{
  "encoder_head_dim": 48,
  "decoder_fused_qkv": true,
  "decoder_qk_norm": false,
  "nesterov": true
}
Rows from block 2 of the audio encoder of a small encoder-decoder audio transcriber, named by matrix and row number. Rows with one number belong to one neuron. Each number is 128 + 24 x the weight over its row's rms, rounded and kept within 0 to 255. All counts start at 0.
After each neuron's rows are labels from the 100 clips, of 14976, where the neuron reaches its largest size: "top examples" is what is common among them. Only what is clearly more common there than usual is listed. The data: read English sentences (LibriTTS-R).
# gate: MLP gate (encoder.blocks.2.mlp.gate.weight, 336x128), inputs 0-127
# fc1: MLP up (encoder.blocks.2.mlp.fc1.weight, 336x128), inputs 0-127
# fc2: MLP down (encoder.blocks.2.mlp.fc2.weight, 128x336, transposed), outputs 0-127

gate.304 [144 147 145 169 163 138 135 162 121 147 100 121 124 141 175 106 113 135 132 136 131 119 143 106 140 147 104 112 135 152 115  92 143 117 110  93 134 124 138 106 100 153 130 144 117 124 141 155 148 131 152 145 158 113 115 115  95  77 113 151 143 106 107 135 125  97 119 135 149 203 102 119 136 135 121 141 121 147 160  82 216  84  91 138 127 130 148 106 138 117 148 116 141 142 124  95 168  75 131 139 144 167 142 119 115 106 140 114  96 129 107 121 105 105 118 101  97 125  62 114 166 151 115 119 165 135 113 118]
fc1.304 [139 122 155 114 105 106 121  79 118 149 128 173 135  71 121  91 105  96 114 182 117 139 139 106 157  97 156 125 166 128 128 119 138 118 153 107 135 115 125 153 107 128 165 158 112  88 139 145 138  74 137 151 167 187  95 127 105 113 134 144  90 129 126 125 135  97 141 132 129 125 145 133 121 115 159 115  93  92 140 162 111 123 143 172 141 129 179 182 129 150 137 161 103 165 118 115 116 106 110 168  89 133  85 129 142 135 138 127 131 120 123 117 132 137 129 116 130 176 154 102  96 118  85 126 105 125 142 121]
fc2.304 [142 161 142 123 135 138 123 135 128  99 145 124 170 106 113 142 121 134 140 117 122 164 137 116 125 102 144 120 157 145  83 153 152 133 131 132 134 129 101 117 149 102 130 136  97 131 141 159 176 115  67 132 125  37 158 112 119 159 110 152 136  69 124 126 142 159 152 146  89 130  89 120 184 164 112 144 147 125 162 102 121 132  93 116 115 156 126 159 113  83 128 104 102  85 141 124 140 159 125 111 174 124 154 121  90 126 130 113 140 167 116 102 136 147 107 127  98 130 131 151 139 128 148 143 116  78 127 140]
top examples: voice: female

gate.141 [154 126 185 117 118 144  96  97 115 108 132 132 138 108 123 138 143 125 130 133 107 107 185 134 121 129 170 135  97 168 155 128 152 125 134  75 139 119 115 108 153 112 117 106 132 158  97 157 127 152 117 120 101 101 165 137 119 151  80 147 139 110  89 123 167 130 133 103 122 132 152 102 143 130 132 122 121 105 132 109 151 131 119 117 160 129 109 170 115 163  91 165 143 158 132 102 166 109 158 213 157 127 112 125 111 124 132 162 127 136  90  67  81 101 122 125 133 118 137 132 105 114 135  85 151 109 120 131]
fc1.141 [181  89 166 138  56 109  84 109 145 135 121 132 134 112 124 117 140 119 149 107 115  78 161 123 142 129 132 117 124 130 158 128 126 128 162 111 103 144 116 132 151 114  91 105 133 147 133 146 120 149 122 120  86 120 154 121 149 126  84 130 134 137 130 166 131 132 121 116 124 136 105 128 144 111 135  90 149 131 123 145 171 100 161 116 138  81 115 140 150 135 137 154 117 123 129 146 154 169 140 156 157  80 144 130 151 144 155 142 157 166 128  43 144  85 145 139 145 130  90 130  97 113 119 120 165  73 136 122]
fc2.141 [113 103  92 160 143 120 155 103 143 137 128 108 128 130 142 107 104 140 107 112 123 163  79 123 104 139 120 136 157 139 132 111 141 126 138 177 113 167  82 160 108 142 133 127 160 117 111 102 101 143  92 105 147 148  85 130 129  86 118  75 157  84 161  97 102 138 116 146 151 165  84 130 121 131 120 150 109 155 125 110 100 127 104 124 146 134 140 144 148 101 162 118 170  94 127 124 138 147  89  65  94 129 148 129 136 127 125 148 150 175 169 175 123 157 165  98  99 139 133 142 152 146 129 139 142 107 121 140]
top examples: voice: female

gate.205 [160 155 123 130 123  95 154 130 166 172  97 132 124 110 159 120 139 114 137 164 150 130  93 122 122 148 137 117 140 159 178 108 118 102  93 123 125 141 115 126 105 138 102 129 151 115 165 113  90 137 131 112  93 103  78 140 128 161 119 118 165 113 128 147 155 127 144  83 105 124 120 181 176 113 104 104 131  93 130 132 156 157 107 165 152  85 120 113 108 124 127 174 151 141 119 164  98  81 107 125 161 115 146 154 145 132  99 161 112 100 123 146  83 144 148 136 145 119 145  81  97 132 145 119 109 146 122  86]
fc1.205 [138 164 139 126 115 157 110 136 159 146 123 124 116 162  90 138 114 111 118 164 175 114 126 123 116 123  97 153 127 114 175 144 102 124 121 145 159 134 133 127 131 143 126 122 117 139 152 169 132  89 120 102 113  95 111 153 163 120 150  98 128 112 112 136 125 146 126 149  57 156 146 128 140 123 131 143  80 164 117 130 141 143 120 120 161  85 122 124 110 127  93 152 158 138 130 179  80 105  97 128 153 118 126 115 156 133 138 168 146 100  93 140  73 122 107 118 100 144 165  98 107 190 131 143  92 133  89  97]
fc2.205 [167 116 174 132 121 105 131 143  98 104  85 127 156 120 155 144  84 121 127 156 107 153 123 128 158 106 132 142 119  76 142 141  83 103  81 101 130 138 160 144  82  97 138 110 136 124 131 152 151 135 112 117 162 117 152 120 103 137 111 114 124 129 101 111 100 143 131 138 139 155 122 142 103 116 122 153 169  89 137 130 139  95  68 109 132 149 144  61 157 117 152  99 117 136 124 114 153 148 125 118 146 160 120 128 137 161 174 129 161 118 132 157 133 148  89 150 136 134 126 135 175 127  99  85 178 104 134 151]
top examples: voice: male

gate.79 [ 93 108 166 130 137 132 126 129 128  66 160 167 137 129  94 164 156 107 133 130 113 116 139 152 102 151 159 126 155 153 152 120  63 124 120 107 168 105 140 128 136 130 177 154 120 118 114 118 127 179 111  97 132 165  76 155  71  84 150 142 164 113 138 127  98 145 144 163 147 128 164 136 127 145 112 146 118 112 113 130 133 125 135 107 149 127 113  96 123 146  76 102 158 135 108 110 126 127 140  98 143 149  94 100 112 111 115 167 135 119 119 119 155  95 180 116 161 103 142 124 108 130 148 125 111 113 117 147]
fc1.79 [113 133 112 108 137 140  68 133 156 127 152 145 132  94 160 117 139 206 164 103 114 128 108 104  86  98 101 131 131 146 135  81 187 131 148  95 105 113  99 139 117 127 103 124 119 158 121 131  91 146 129 125 102  93 148 125 165 187 100 111 123 120 129  85 143 120 120 108 132 171 141 115 155 123 113 122 148  98 146 138 115  99 153 104 138 153 146 134 168 123 122 108  95 177 112 129 146 128  97 134 143 107 163 141 173 136 155 142 152 161 155 133 138 118 123 111 103 107 125 140 126 129 166 101 137 143  91 120]
fc2.79 [104 105 173 139 115 129 145 117 115 129 145 121 155 120 116 140  93 109 139 113  97 133 110 136 111 139 108 123 136 134 157 118 125 193 157 132 107 149 120 146 115 158  72 138 117 148 175 164 154 130 150  92 120 108 148 158 104 143 139 138 154 162 118 126  72  77 106 113 138 147  97 152 179 164  97 118 129 117 119 136 127 114 117 130 123 163 144 130  99 105  67 111 113 134  96 177 151 113 117 150 149 129  94 127 161 117 135 108 127 103 103 148 110 136 162 104 118 129 169 188 110 130 118 149  93 127  99 138]
top examples: the word "not"

gate.17 [104 126 128 168 156 175 130 157 104 168 161 135 106 114 143 124 134 108 144 128 130 175 144 165 153 105 120  86 130 116 133  99 117 163 111 119 125 134 101 141 116 133 123  59 153 141 134 108 102 145 103 188 143 120 107 120 139 141 117 138 105 138 136 109 117 109 157 114 111 109 136 145 150  96 105 146 150 106 109 123 132 150 131 111 160 118 163 124 133  94 115  91 137 126 112  59 133 148 178 118 137 186 153 137 107 104 121 128 100 122 127 124 130 201  92 134  96  87 130 116 131 128 155 151  98 107 127 144]
fc1.17 [129 105 146 126 141 107 106 110 144 162 133 130 117 114 131 126 154 187 171 121 124 135 145  96 125 145 158 163 168 159 125 108  81  86 100 121  80 140 166 107  97 155 125 133  70  97 139 126 167 128 123 128 139 119 187 104 145 138 113 125  95 140 153 104 117 132 118 114 140 119 161 124 148 150 135 136 107 140  91 115 137 100 124 139 123  74 119  91 170 122 159 124 145 113 126 124 163 116 138 147 156 116 160 148 130  89  98  98 152 164 108 113 125 115 103 157 132  96 126 113 173 144 107  85 104 111 156 142]
fc2.17 [113 146 103 145 131 163 135 153 136  91 170 150 126 133 147 156 115  95  93 118 152 160 111  96 156  94 101 133 102 145 123 127 109 139 130 132 137 116 166 119 176 114 147 162 140 145 118 103 136 138 130 113 121  89 100 106 129 136 172 136  95 142 123 123 132 111 103 140 109 114 152 114  87 114  96 126 146 123 166  96 120 123 121 143 158  87 129 118 154 135 131 157 136 115 107 119 137 109 111  98 102 121 127  99 146 167 109  94 121  97 166 116  69 112 162 197 179 194 103 156 149 134 114 122 154 126 125 122]
top examples: the word "for"

gate.111 [131 143 112 148 164 141 139 120 137 107 123 142 111 145 140 157 124  90 114 172 104 155 111 140 112 109 134 169 124 189 149  99  82 115  75 114 133 157 158 126 105 130 154 121 119 137 129 134 111 136 166 109 123 145 113  91 137 111 150 122 115 136 193 124 120 156 127 144 128  94 128 136 132 157 120 138 108 150 122 112 144  86 173 110 140  81 113 118  98 176 137 103 126 110 145 139 112 108 136 174 151 123  91 117  87  96 136 167 100 117 125 149 118 125 161 160 126  91 175  89 105 121 168 107 137 135  91 122]
fc1.111 [132 144 140 146 147 128 100 118 124 120 126 134 152 109 106 133 132 127 130 100 130 103 188 160 118 181 145 163 123  97 149 118 118 131 105 102 138 145  92 102 121 106 117 138  95 123  97 151 127 130 112 114 123 129 125 154 164 163 150 169 166 144 146 122  96 133 144 137 119 144  95 147 105 112 123 175 101  99 105 136 146 143 140 129 138 127 169  94 138  83  98 134  72 141 141  67 123 107 136 121 175 134  72 118 145  95 177 106 141 146 160 129 168 157 126 106 117 105 102 169 146 115 111 122 146 102 166 125]
fc2.111 [111 117  89 170 107 158  96 123 151 133 162 149 129 131 139 147 115 149 107 131 182 132 127 111 150 107 125  95 140 150 129 122  89 168 147 142 101 135 162 175 114  92 143 101 121 125 118 157 114 146 166  94 144 154 131 121 145 135 114 125 108 119 124 156 146 141 131 129 187 129 152 107 108 110 136  86 157 113 134 140 160 137 159 148 149 134 125 136  96 128 156 121 144 112 145  91  88 137 124 143 159 102 127  57 110 146  76 111 112 105  87 103 152  77 122 109 128 150  98 101 114 179 134 117 133 114 156 135]
top examples: the word "not"

gate.116 [133 129 125 156 176 109 141 125  91  96 116 106 144 168 141 146 127 121  83 150 135 110 124 181 136 167 130  84 140 108  87 146 149 143 103  87 118 108 113  80 110 141 131 130 178 118 157 172 145 110 138 120 112 119 108 109 111 116 143  92 166 108 131 111 143 106 146 148 120 102 122 101 130  91 195 161 103 113 167 151 128 103 119 151 137 143 159 162 147 102  93  92 124 151 143  91 127 175 106 115 140 101 135 143 114 131 115 131 145 137 133 109 116 122 133 123 117 101 161 160 121 179 137 144 110  94 123 126]
fc1.116 [140 115 120 106 145 154 149 155 144 129 112 145 131 120  79 137 128 157 103 125 148 141 113 164  94 150 145 133 132 110 178 114 135 154 131 166 126 110  82 118 112 152 194 105 156 116 140 114 115 136 122 141 114 125 111 104 148 102 141 143 168 168 113 136 105 114 105 136 136 140  97 177 156 159 141 147 128  83 132  88 122 128 155 164  79 180 126 125  88 143  89 149 162 121 139 109 145 121 133 123 120  90 104 180 143  89 142 133 104 147 111 133 130  73 135  91 117 129 123 123 142 136 119 109  99 103 101 162]
fc2.116 [115 140 131 155  99 130 117 134 100 124 127 136  93 156 130 103 134 131 126 137 112 131 152 132 121 108  80  94 132 110 161 168 131 136 182  99 144 118 136 155 123 131 120  94 108 117 134 160 136 126  94 144 154  94 108 159 141 131 117 132 151 138  91 131 162 130 108 115 148 153 124 118  99 118  74 118 207  75  69 156 111 138 116 131 113 115 106  92  89 105 120 146 137  96 137 128 135 138 147 122 145 153 171  76 106 139 106 120 140 150 155 112 133 138 136 139 182 166 133 180 125 102 167 118 137 143 135 133]
top examples: voice: male

gate.3 [127 145 139 192 126 105 142  88  92 120 111 140 120 154  82 118 121 152 111 139 146 152 176 101 125 144  86  93 135 155 101 122 110 173 112 140  97 150 139 103 128  79 133 138 130 153 113 127 112 118  88 129 149 132 153 127 169  69 113 121 136 132 100 120 165 127 133 113 155 104 165 164 129  98 172  97 163 130 132 175 139 123 143  86 154 128 100 124 159 128 144 111  96 140 124 127 127 114 143 133 148 119 114 134 129 125 148 151 159  95  77 109 158 161 103 128 142 135 111 132 134 109  69 131 126  94 142 130]
fc1.3 [123  81 126 162  68 153 115 143 106  89 125 163  93 102 101 152 121 147 130 128 146  92 173 137 157 144  99 140 125 123 147 154 160 135  94 160  96  97  98 106 202 123 121 145  44 136 106 135 129 139 134  86 117  86 174 117 134 132 139 100 101 158 143 115 127 111 123 142 122 148  97 151 112 151 128 108 152 162 105  87 154 113 128 136 114 128 133 136 125 122 129  75 149 135 125 128 115 134 126 137 139 136 127 159 113 129 117 162 151 124 104 142 127 126 107 135 122 161 147 148 150 137 104 164 106 135 157 146]
fc2.3 [ 91 153 107 103 132 113 112 108 136 127 126 114 117 130 109 127 128 129 103 117 148 155 131 121 128 146  69  81 145  93 143 162 162 127 135 161 116 135 127 115 137 120 121 138 150 170 130 143 115 136 159 140 142 150 191 142 105 120 159 116 151 127 100 170 128 136 157 106 131 164 146  97 140 108 106 105  75 138 159 169 125 163 151 122 146 141  92  61 160 108 136 140 178 118 116 129 112 112 121 164 119 164 104 132 114 123  97 111 122 136 156 101 111 104 108 103 121 174 161  95 120  96 182 103 119 125 108 128]
top examples: the word "her"

gate.124 [146 107 135 129 124 104 104 156 113 110 132 129 110 134 122 134 147 139 116 184 121 132 117 129 142 148 149 192 168 107  94 154 142 135 121 116  98 103  97 136 108 125 162 153 187 149 136 156 145  87 146 133 109 139 108  73 114 115 130 166 119 100 127 111 150 122 145  85 125 108 184 105 123 141 199 147 165 142 106 148 144 150 140 126 118 118 114 102 140  87 109 138 116 117 126  99 143  84 156 117 126  97 126 111  71 111 110 105 106  94 132 142 125 104 104 111 129 152  93 136 149 149 163 161 146 115 133 132]
fc1.124 [ 84  91 121 142 125 177 158 102 131 122 121  71 140 145 141 115 115  99 100  90 101 120 151 157 111  86 141 104 140  92 138 115 138 130 129 164 142 149 161 157 116 115 104 125  92 138 153 106 119  90  99 155 136 125 144 161 140 121 164 104  96 145 134 146 139 159 115 109 161 174 109 114 123 111  81 144 118 102 129 130 134 110 134 171 120 116  86 173 153 160 130 173 113 104 146 131  79 164 137 151 106 147 143 141 154 160 139 148 134 143 139 141 118 137 168 170 138  92 111 118 121 115 118 141 101 127  94 102]
fc2.124 [111 155 181 117  88  81 127 147 119 108 103 140 113 122 143 118 101 149 126 108 131 125 144  97 109 136 130 135 144  82 160 152  77  90 154 136 136 138 156  95 142 160 107 120 130 158 114 161 138 133 149 120 149  93 129 120  86 190 144 120 133 119 141 159 144 113 130  78 182 111 124 143 154 158 121  76 106 178 102 130 130 136 101 130 153 132 131 108 131 140 157 105 136 136  89 149 132 148  97 137 174 115 104 167 149 108 144 106  85 110 144 155 137 168 106 132 137 129  98 130 129 105 135 126 115  90 108 133]
top examples: the word "said"

gate.125 [123 122 147  96 168 138 119 128 122  65 113  78 156 143 111 116 133 133 127 181 140 116 148  84 143 128 158 115 131 116 149 130 118 147 127 119 118 183 108  84 122 118 128 128 128 144 146 108 137 203 166 165 119 153 140 112 132  95  94  78 139 130 124 135 119 120 144 139 133 141 114  97 119 146  97 175  95 148 116 117 143  82 111 151 123 113 110 116 163 131 115  78 124 143 147  97 139 139 111 107 137  98 146 145 103 175 102 137 134 142 120 175  99  92 110 139 138 113 145 142 109 155 138 102 174 148 142 126]
fc1.125 [115 123  90 149 106 137 137 139 156 127 118 137 133 136 131 159 138 129 119 129 101 111 131 131 123 153 118 118 130 168 110 115 107  91  92 147  91 132 108 107 137 114 114 102 150 113 142 150 128  94  99 119 107 155 138 120 139 146 119  94 148  96  90 107 151 129 125 109 123 142  88 203 117  94 131 123 170 139 107 129 144 140  97 200  87 120 106 132 148 142  76 137 185 123 138 134 117 162 138 153 131 143 153 144 137 172 119 162 144  79  91 127 133 129 145 103 106 112 100 149 195 114 156 131 113 109 143 153]
fc2.125 [127 132  92 114 143 139 119 116 101 120 107 144 131 119 155 105 123 160 141 129  87 162 114 135 114  90 189  99 147 110 155 137 102 133 136  81 102 129 100 115 109 130 131 134 139 102 115 115 102  90 159 131 174 129 104 144 155 170 103 108 135 131 121 122 114 135 162  74 155 100 101 152 114 119 142  98 135 157 113  88 109 169 105 100 105 121 161 171 137 190 137 106 156 120 126 157 159 122 103 119 125 128 132 134 127 174 186 149 134 113 141 179 125 101 139 132  96  99 116 125 127 151 120 128  95 127 163 135]
top examples: the word "to"

gate.200 [111 138 117 136 111 100 148 124 113 138 141 176 126 113 169 147 101 185 147 128 103 159 110 127 153 139  87 114  81 180 124 150 141 125 148 111 138 151 125 171 137 118 107 121 126 152 118 160 125 138  87 150  83 121 144 122 163 170 141  95 135 110  97 133 128 136 130  91 124 165  99 134  78 155 118 126  75 123 137 132 123 129  98 121 198 130 145 114 114 127 117 126 110 103 132 106 121 133 118 141 112 131 100  73 142 155 101 109 132  93 117 144 139 142 190 121  97 148 120 110 143 130 136 171 168 117 109 143]
fc1.200 [115 143 133 124 116 143 121 140 144 121 137 118 161 131 110  71 107  94 117 146 157 115  91 161 111 162 134 100 171 126 180 152 109 149 131 144 127 138 156 124 121 122 138 125 111 141 131  88 117  74 117 119 100 131 106 136 127  95 186 128 113 102 118 132 171 150 112 124 119  88 160 141 102 150 171 127 168 142 154 143 108 113 132 167 165 141 102 159  99 129 110 156 119 104 137 141 106 108 125 152 130 118 110  96 131 130 161  73 169 119 117 108 117  74 116 168 104 127 118 133 154 151 106 124 127 122  87 183]
fc2.200 [137 102 120 158 118 126 115 105 128 136 131 142  77 117 135 130 108 118 140 109 121 129  56  95 126 124 114 131 106 126 109 113 132 153  93 132 118 148 136 144  88 125 119 108 136 118  86 145 109 114  64 157 156  96 153 135 151 131 119 135 104  95 161 166 164 150 174  97 149 118 105 141 147 131 121 173 123 121 144 119 113 138 118 145  81 105 154 122 103 139 132 135 112 163 136 164  77 132 184 135  99 148 146 167 135 141 133 140 144 153 149 142 177 163 136 139 140  69 154 141  91 161 126 144 101 113 135 112]
top examples: voice: male

gate.42 [111  98 141  99 147 153 148 129 132 138 121 109  86 125 147  88 100  88 115 114 183 139 116 130 132 118 124 139 167 119 122 108 123 110 108  94 130 127 124 137 145 138  85 100 191 179 161 145 114 108 165 112 133 131 109 151 102 119 100 112 152 143 104  89 105 159 107 115 115 137 111 173 119 108 141 110 153 161 117  92 151 151 146 136 107 155 123 121 138 154 134 144 142 158 127 132 146 146  95 156 150 124 144 125 114 114  91 185 138 112 116 181 128 126  81 102 120  85 137 137 164 109 131 155 146  85 116 170]
fc1.42 [104 110  82 142 179 109 173 107 144 126 139 141 125 114  81 137 136 120 129 146 129 142 137 165 111 135 116 119  73 144 117 113 117  95 170 104 131 160 106 148 136 115 143 110 141  88  89 112 142 129 190 106 126 127 134 124 132 106 113 122  91 133 120 138 118 102 156 109 164  91 129 159 132 126 139 144 130 171 131 140 126 121 143 123 150 103 132 172 157 107 134 116 108 181 141 146 137  94  98 147  98 103 134 117 178  67 138  90 189 101 130 104 147 123 125 113 127 154 143 127 167 100 148  98 140 142 119 137]
fc2.42 [145  94 119  83  83 114 105 155 123 132 123 187 121 118 101 150 150 111 124 120 107 117 115 131 108 156  96 147 141 144 149 105 143 154 121 134 105  99 129 133 132 138 151 109 106 125 109 131 122 117 146 132 139 115 115 108  95 101 130 122 134 132 167 170 174 126 118 178 151 132 153 107 113 139 152 120 121  78 165 156 109 154 131 110 203 129  89 141 115 136 122 120 157 105  95 131 165 153 131 141 176 136 162 144  93 119 117  72  89 117 154 130 113 126 135  66 129 139 126 158 133 146 126 103 147 140  82 139]
top examples: voice: male

gate.46 [109  68 151 148 153 125 147 106 114 129 124 157  79 140 137 147 109 107  69 137 144 172 114 162 155 132 166 116 111 114 133 140 156 127 167  89 107  78 138  91 116 137  73 161 107 109 139  85 162 138 136 142 146 134 136 123 157 118 155 129 125 140 138 110 127 127 137 129 101 151  94 136 128 145 119  88 135 160 109 124 161 130 149 106  94  87 140 145 102 133 143 130 113 129 155 133 113 108 102 100 123 163 121 127 138 141 105  97 151 160 181 151 123 128 104 169 154 153 157 116 109 134  90 140  90 156  99 134]
fc1.46 [125  95 158 179 135 105 136 113 112 140  82 127  92 159 168 159 130 139  62 164 122 166 146 161 119 152 141 113 121 126 135 178 147 120 149 125 109  74 123 139 132 161 115 174 117 113 113 117 158 112 140  92 165 139 163 112 144 117 141  96 122 148  85 127 123 151 127  98 130 148 100 126 137 143 152  88 122 181 130 108 119 116 116 103  83 119 134 144 124 106 118 131 131 109 139 150 130 165 125 129 137 153  98 135 134 134 107 101 109 153 137 110 130 111 105 171 124 121 159 138 115 115  59 111 125 135 100 165]
fc2.46 [146 152 115 119  98 117 129 121 133 116 130 138 138 121 159 160 124 138 143 147 138 155 104 129 133 120 152 120 115 116 111 135  96 102 109 145 122 133 100 138 149 130 123 181 124 124 152 127 121  91 174 117  86 115  65 131 138 138 102 155 102  80 124 113 150  87 125 171 117 135 187 108 120 126 122 128 132  58 117  97 162 107 101  80 111 137  92 113 138 118 123 174 108 110 155 151 122  95 134 167  97 123 158 163 157 117 174 137 129 149 134  95 146 158 156 113  95 117 175 113 146 136 150 165 136 138 142 121]
top examples: voice: male

gate.57 [126 137 144 109 129 104 115  74 120 140 121 143 117 146 182 147 108 130 144 114 155 116 135 160 156 121 130 112 113 141  98  81 150 161 167 118 118 102 109 123 128 142 100 131 110 125 113 111 137 136 147 116 188 140 141 143 135 129 105 154 145 134  92 122 112 131 135 111 115 169 141  85 136 146  86 122 138 147 149 141  97  94 149 133 127  88 139 117 101 143 183 140 165 137 170  89 149 139 110 166 175 134 101 128 109 123 154 142 129 142  75  90 159 103  63 114 126 152  92 121  97 135 150  96 151 123 115 151]
fc1.57 [127 126  90 132 129 127 122 112 106  74 111 135 122  83 136 165 144  74 128 130 171 163 144 137 134 113 142 104 139 133 112 130 127 136  92 137 164 130 137  98 139 124 120 118  98 123 144  94 130 120 128 133 130 124 110 126 125 146 122 116  91 110 160 115 148 139 121 100 121 138 123 138 100 164 150  85 118 148 142 131 130 181  69 142 107 212 103  89 127 122 152  88 147 114 152 174 132 114 129 117 136 144 149  72 159 178 100 115 149 103 109 136 126 175 157 133 126 124 177 110 141 113 108 150 103 134 125 141]
fc2.57 [100 115 141  60 127 113  84 147  86 127 115 153 139 128 127 162 119  88 134 103 138 132 123 183 140 143 113 109 149 138 131 135 118 135 135 151  66 152 153 111 146 133 120 152 124 156 141 134 158 129 105 166  80 107 173 122 104 162 136  97 125 156 119 119 143 111 123 147 144 150 167 136 132 126 143 110 131 129 146 109 110 120 141  88 171 128 100 178  89 134  88 119 111 115 128 134 101 159 108 136 115 120 140 104 150 131 181 145 153 110 133 165 136 121 128 117 158 126  91 102 146 126  83 109 166 144  82  94]
top examples: voice: female

gate.328 [ 99  95 118 127 142 131 134 104 130 125 146 105 147 136 138 145 145 132 142 152 135 132 134 140 135 162 111 148 123 153 131 113 132 151 152 164 105 112 172 133 133 141 115 120 123  90  99 141 109  99  98 104 113 142 120 116 139 159 140  57 137 117 133 134 118 158 131 121 147 129 158 127 113  65 160 141 138 119  96 116 160 156 116 171 125 109 131 132 116 117  74 153 146 144 116 101 120 142 150 132 157 155  90 109 145 134 132  87 163 125 166 139 191 106  99  79 111 180  71  91 127 117 140 154  92 103  98 151]
fc1.328 [110 132 176 133 163  98 117 120 140 133  95 106 153 140  97 162 145 112 164 115 130 115 149 139 103  97 139 101 135 101 132 109 156 105 117 109 143 147 132 113 147 115 155 128 133 112 154 111 108 130 163 111 136 100  98 155 162 142 153 140 104 135  58 133 118 149  87 103 124 133 108  72 153 148  97  90 111 127 126 144 130 128  92 155 134 147 162 185 126 149 131 135 122 140 184 148 125 123  97 117 148 154 145 119 103 106 149 134 107 140 111 154 130 133 180 145 146  72 133 118 138 120 126 111 110 189  81 111]
fc2.328 [ 94  97 105 115 121 149 115 171 117 138 112 157 136 126 136 135 118 124  95  98 158 127 145 159 118 101 110 117 138 113 121 109 171 134 160 129 115 152 140 109 160 187 128  99 151 120 173 128 137 124 125 119 158 120  73 138 182 107 117 172 126 120 144 112  89 134 116 129 147 110  69 160 107 113 113 113  89 134 135 139 146 130 142 141 121 142 156 133 180 160 100  85 124 108 107  88  87 135 102 133 143 120 119 141 122 138 114  84 122 144 116 172 144 143  99 131  94 111 104 141 142 152 131 165 192 107 135 132]
top examples: the word "said"; the word "she"

gate.131 [135 134 134 145 123 164 142 142 104 132 132 142  92  84 139 130 114 140 155 148 134 129  98 127 139 106  92  95 142 120 118 127 113 138 105 179 132 138 129 143 177 212 147 107 136 127 138 105  99 107 114 109 101 161 139 109 125 144  95 131 125 117 136 132 180 121 135 107 113 123 120 135 169 100 102 121  75 129 137  99 123 133 159 131 106 147 174  77 133 133 142  99 147 130 143  99 130 140 109 157  78 171 133 115 100 114  89 141 192  94 116 145 124  99 123 143  92 114 142  98 149 139 154 107 156 143 154 147]
fc1.131 [102 134 105 122 170 152 141 145 108 118 139 120 149 135  82 129 171 139 120 101 123 127 122 140 137 174 154 141 107 142 140  99 132 137 133 108 124 115 171 133 127  84 135 129 131 123  85 173 154 162 162 132 129 145 142 124 109 114 151  86 106  98 161 144  76 146  94 124  66 100 145 140 103 139 151 161 158 121 113 143 126 134  82 143  96 146 139  98 121 149 157 136 104 107 144 140 130 139 136  93 125 110 145 164 141 162 134 103 109 164 118 138 132 128 118 142 114 121 155  80 108 142  93 157 154  51 102 125]
fc2.131 [142  89 103 121 132 116 122 128 169 185 113 148 126 112 134 132 116 124 206 138  93 130 124  95 128 149 120 109  98 137 110 136 150 107 122 144 137 144 164 136 116 148  91  56 120 119 105 158 144 135 127 120 148 138  92 133 125 104 132 113 143 128 127  88 145 152 104 117 137 108 112 149 104 164  90 142 152 110 126 125 163 123 169  82  87 113 147 124 167 134 131 114 115 104 152  73 107 131 127 127 113  99  95 113 163 122 149 139 140 180 115 144 161 162 159 180 110 126 152 108 123 128 140  99 122 138 117 160]
top examples: voice: male

gate.37 [147  72 155 121 151 108 152 170 115 106 142 123 108 173 130 103 103 128 113 133  99 105 112 154 136 124 113 113 148 161 113 165 120 127 109 159 103 118 190 148  99 141 130 109  87  88 133 164 118 125 124 119 103 124 205 141 136 105 118 135 152 147 105 140 167 116 144 114 126 167 151 144 154 159 157 157 150 133 134 112 127 118 133 139 118 113 137  90 142 106 111 111 111 132 141 116 151 103 101 161 170 152 124 122 110 123 164 101  72 104 137  85 144 157 110 151 126  95 111 166 138 127 140 105 103 118  87 119]
fc1.37 [189 100 105 150 101 109 130 159 108 101 103 159 106 128 135 139 126 137 144 128 147 114 139 119 108 160 137 150 118 129 147 146 136  95  93 123  86 121 111 128 122 161 125  86 105 109 129 138  69 108 135 118 121 150 154 101 138 137 113  95 127 124 160  96 138  92 130  98 210 143 114 135 119 106 130 144 125 121 142 122 121 153 182 149 109 155 107 108 159 155 141 122 102  99  80 118  97 105 143 128 121  94 105 132 112 154 146 157 201 129 120 149 153  99 122 154 140 112 114 119 145 118 156 117 173 133 143 156]
fc2.37 [ 90 149 150 149 159 128 148 101 106 158  80 109 169 104 151 137 111 130 106  89 172  92 149 147 137 139 133 116 135 141 160 140 153 122 192 135 131 145 138 103 127 108 136 164 126 143 140 149 157 110 118 106 121 115 185 133 152 152 123 116 117  88 126 116 109 127 140 122  95 155 133 115 119 136 148  64 131 110 160 147 117 100 105  92 100 135  92 101 117  86 158 147 160 129 158 114 143 146 134 122 104 118 146 126 160 123  89  93 161 166 142 118 134  82 135 124 142 119  85 105 119 126 163 127 114 170 105 105]
top examples: voice: female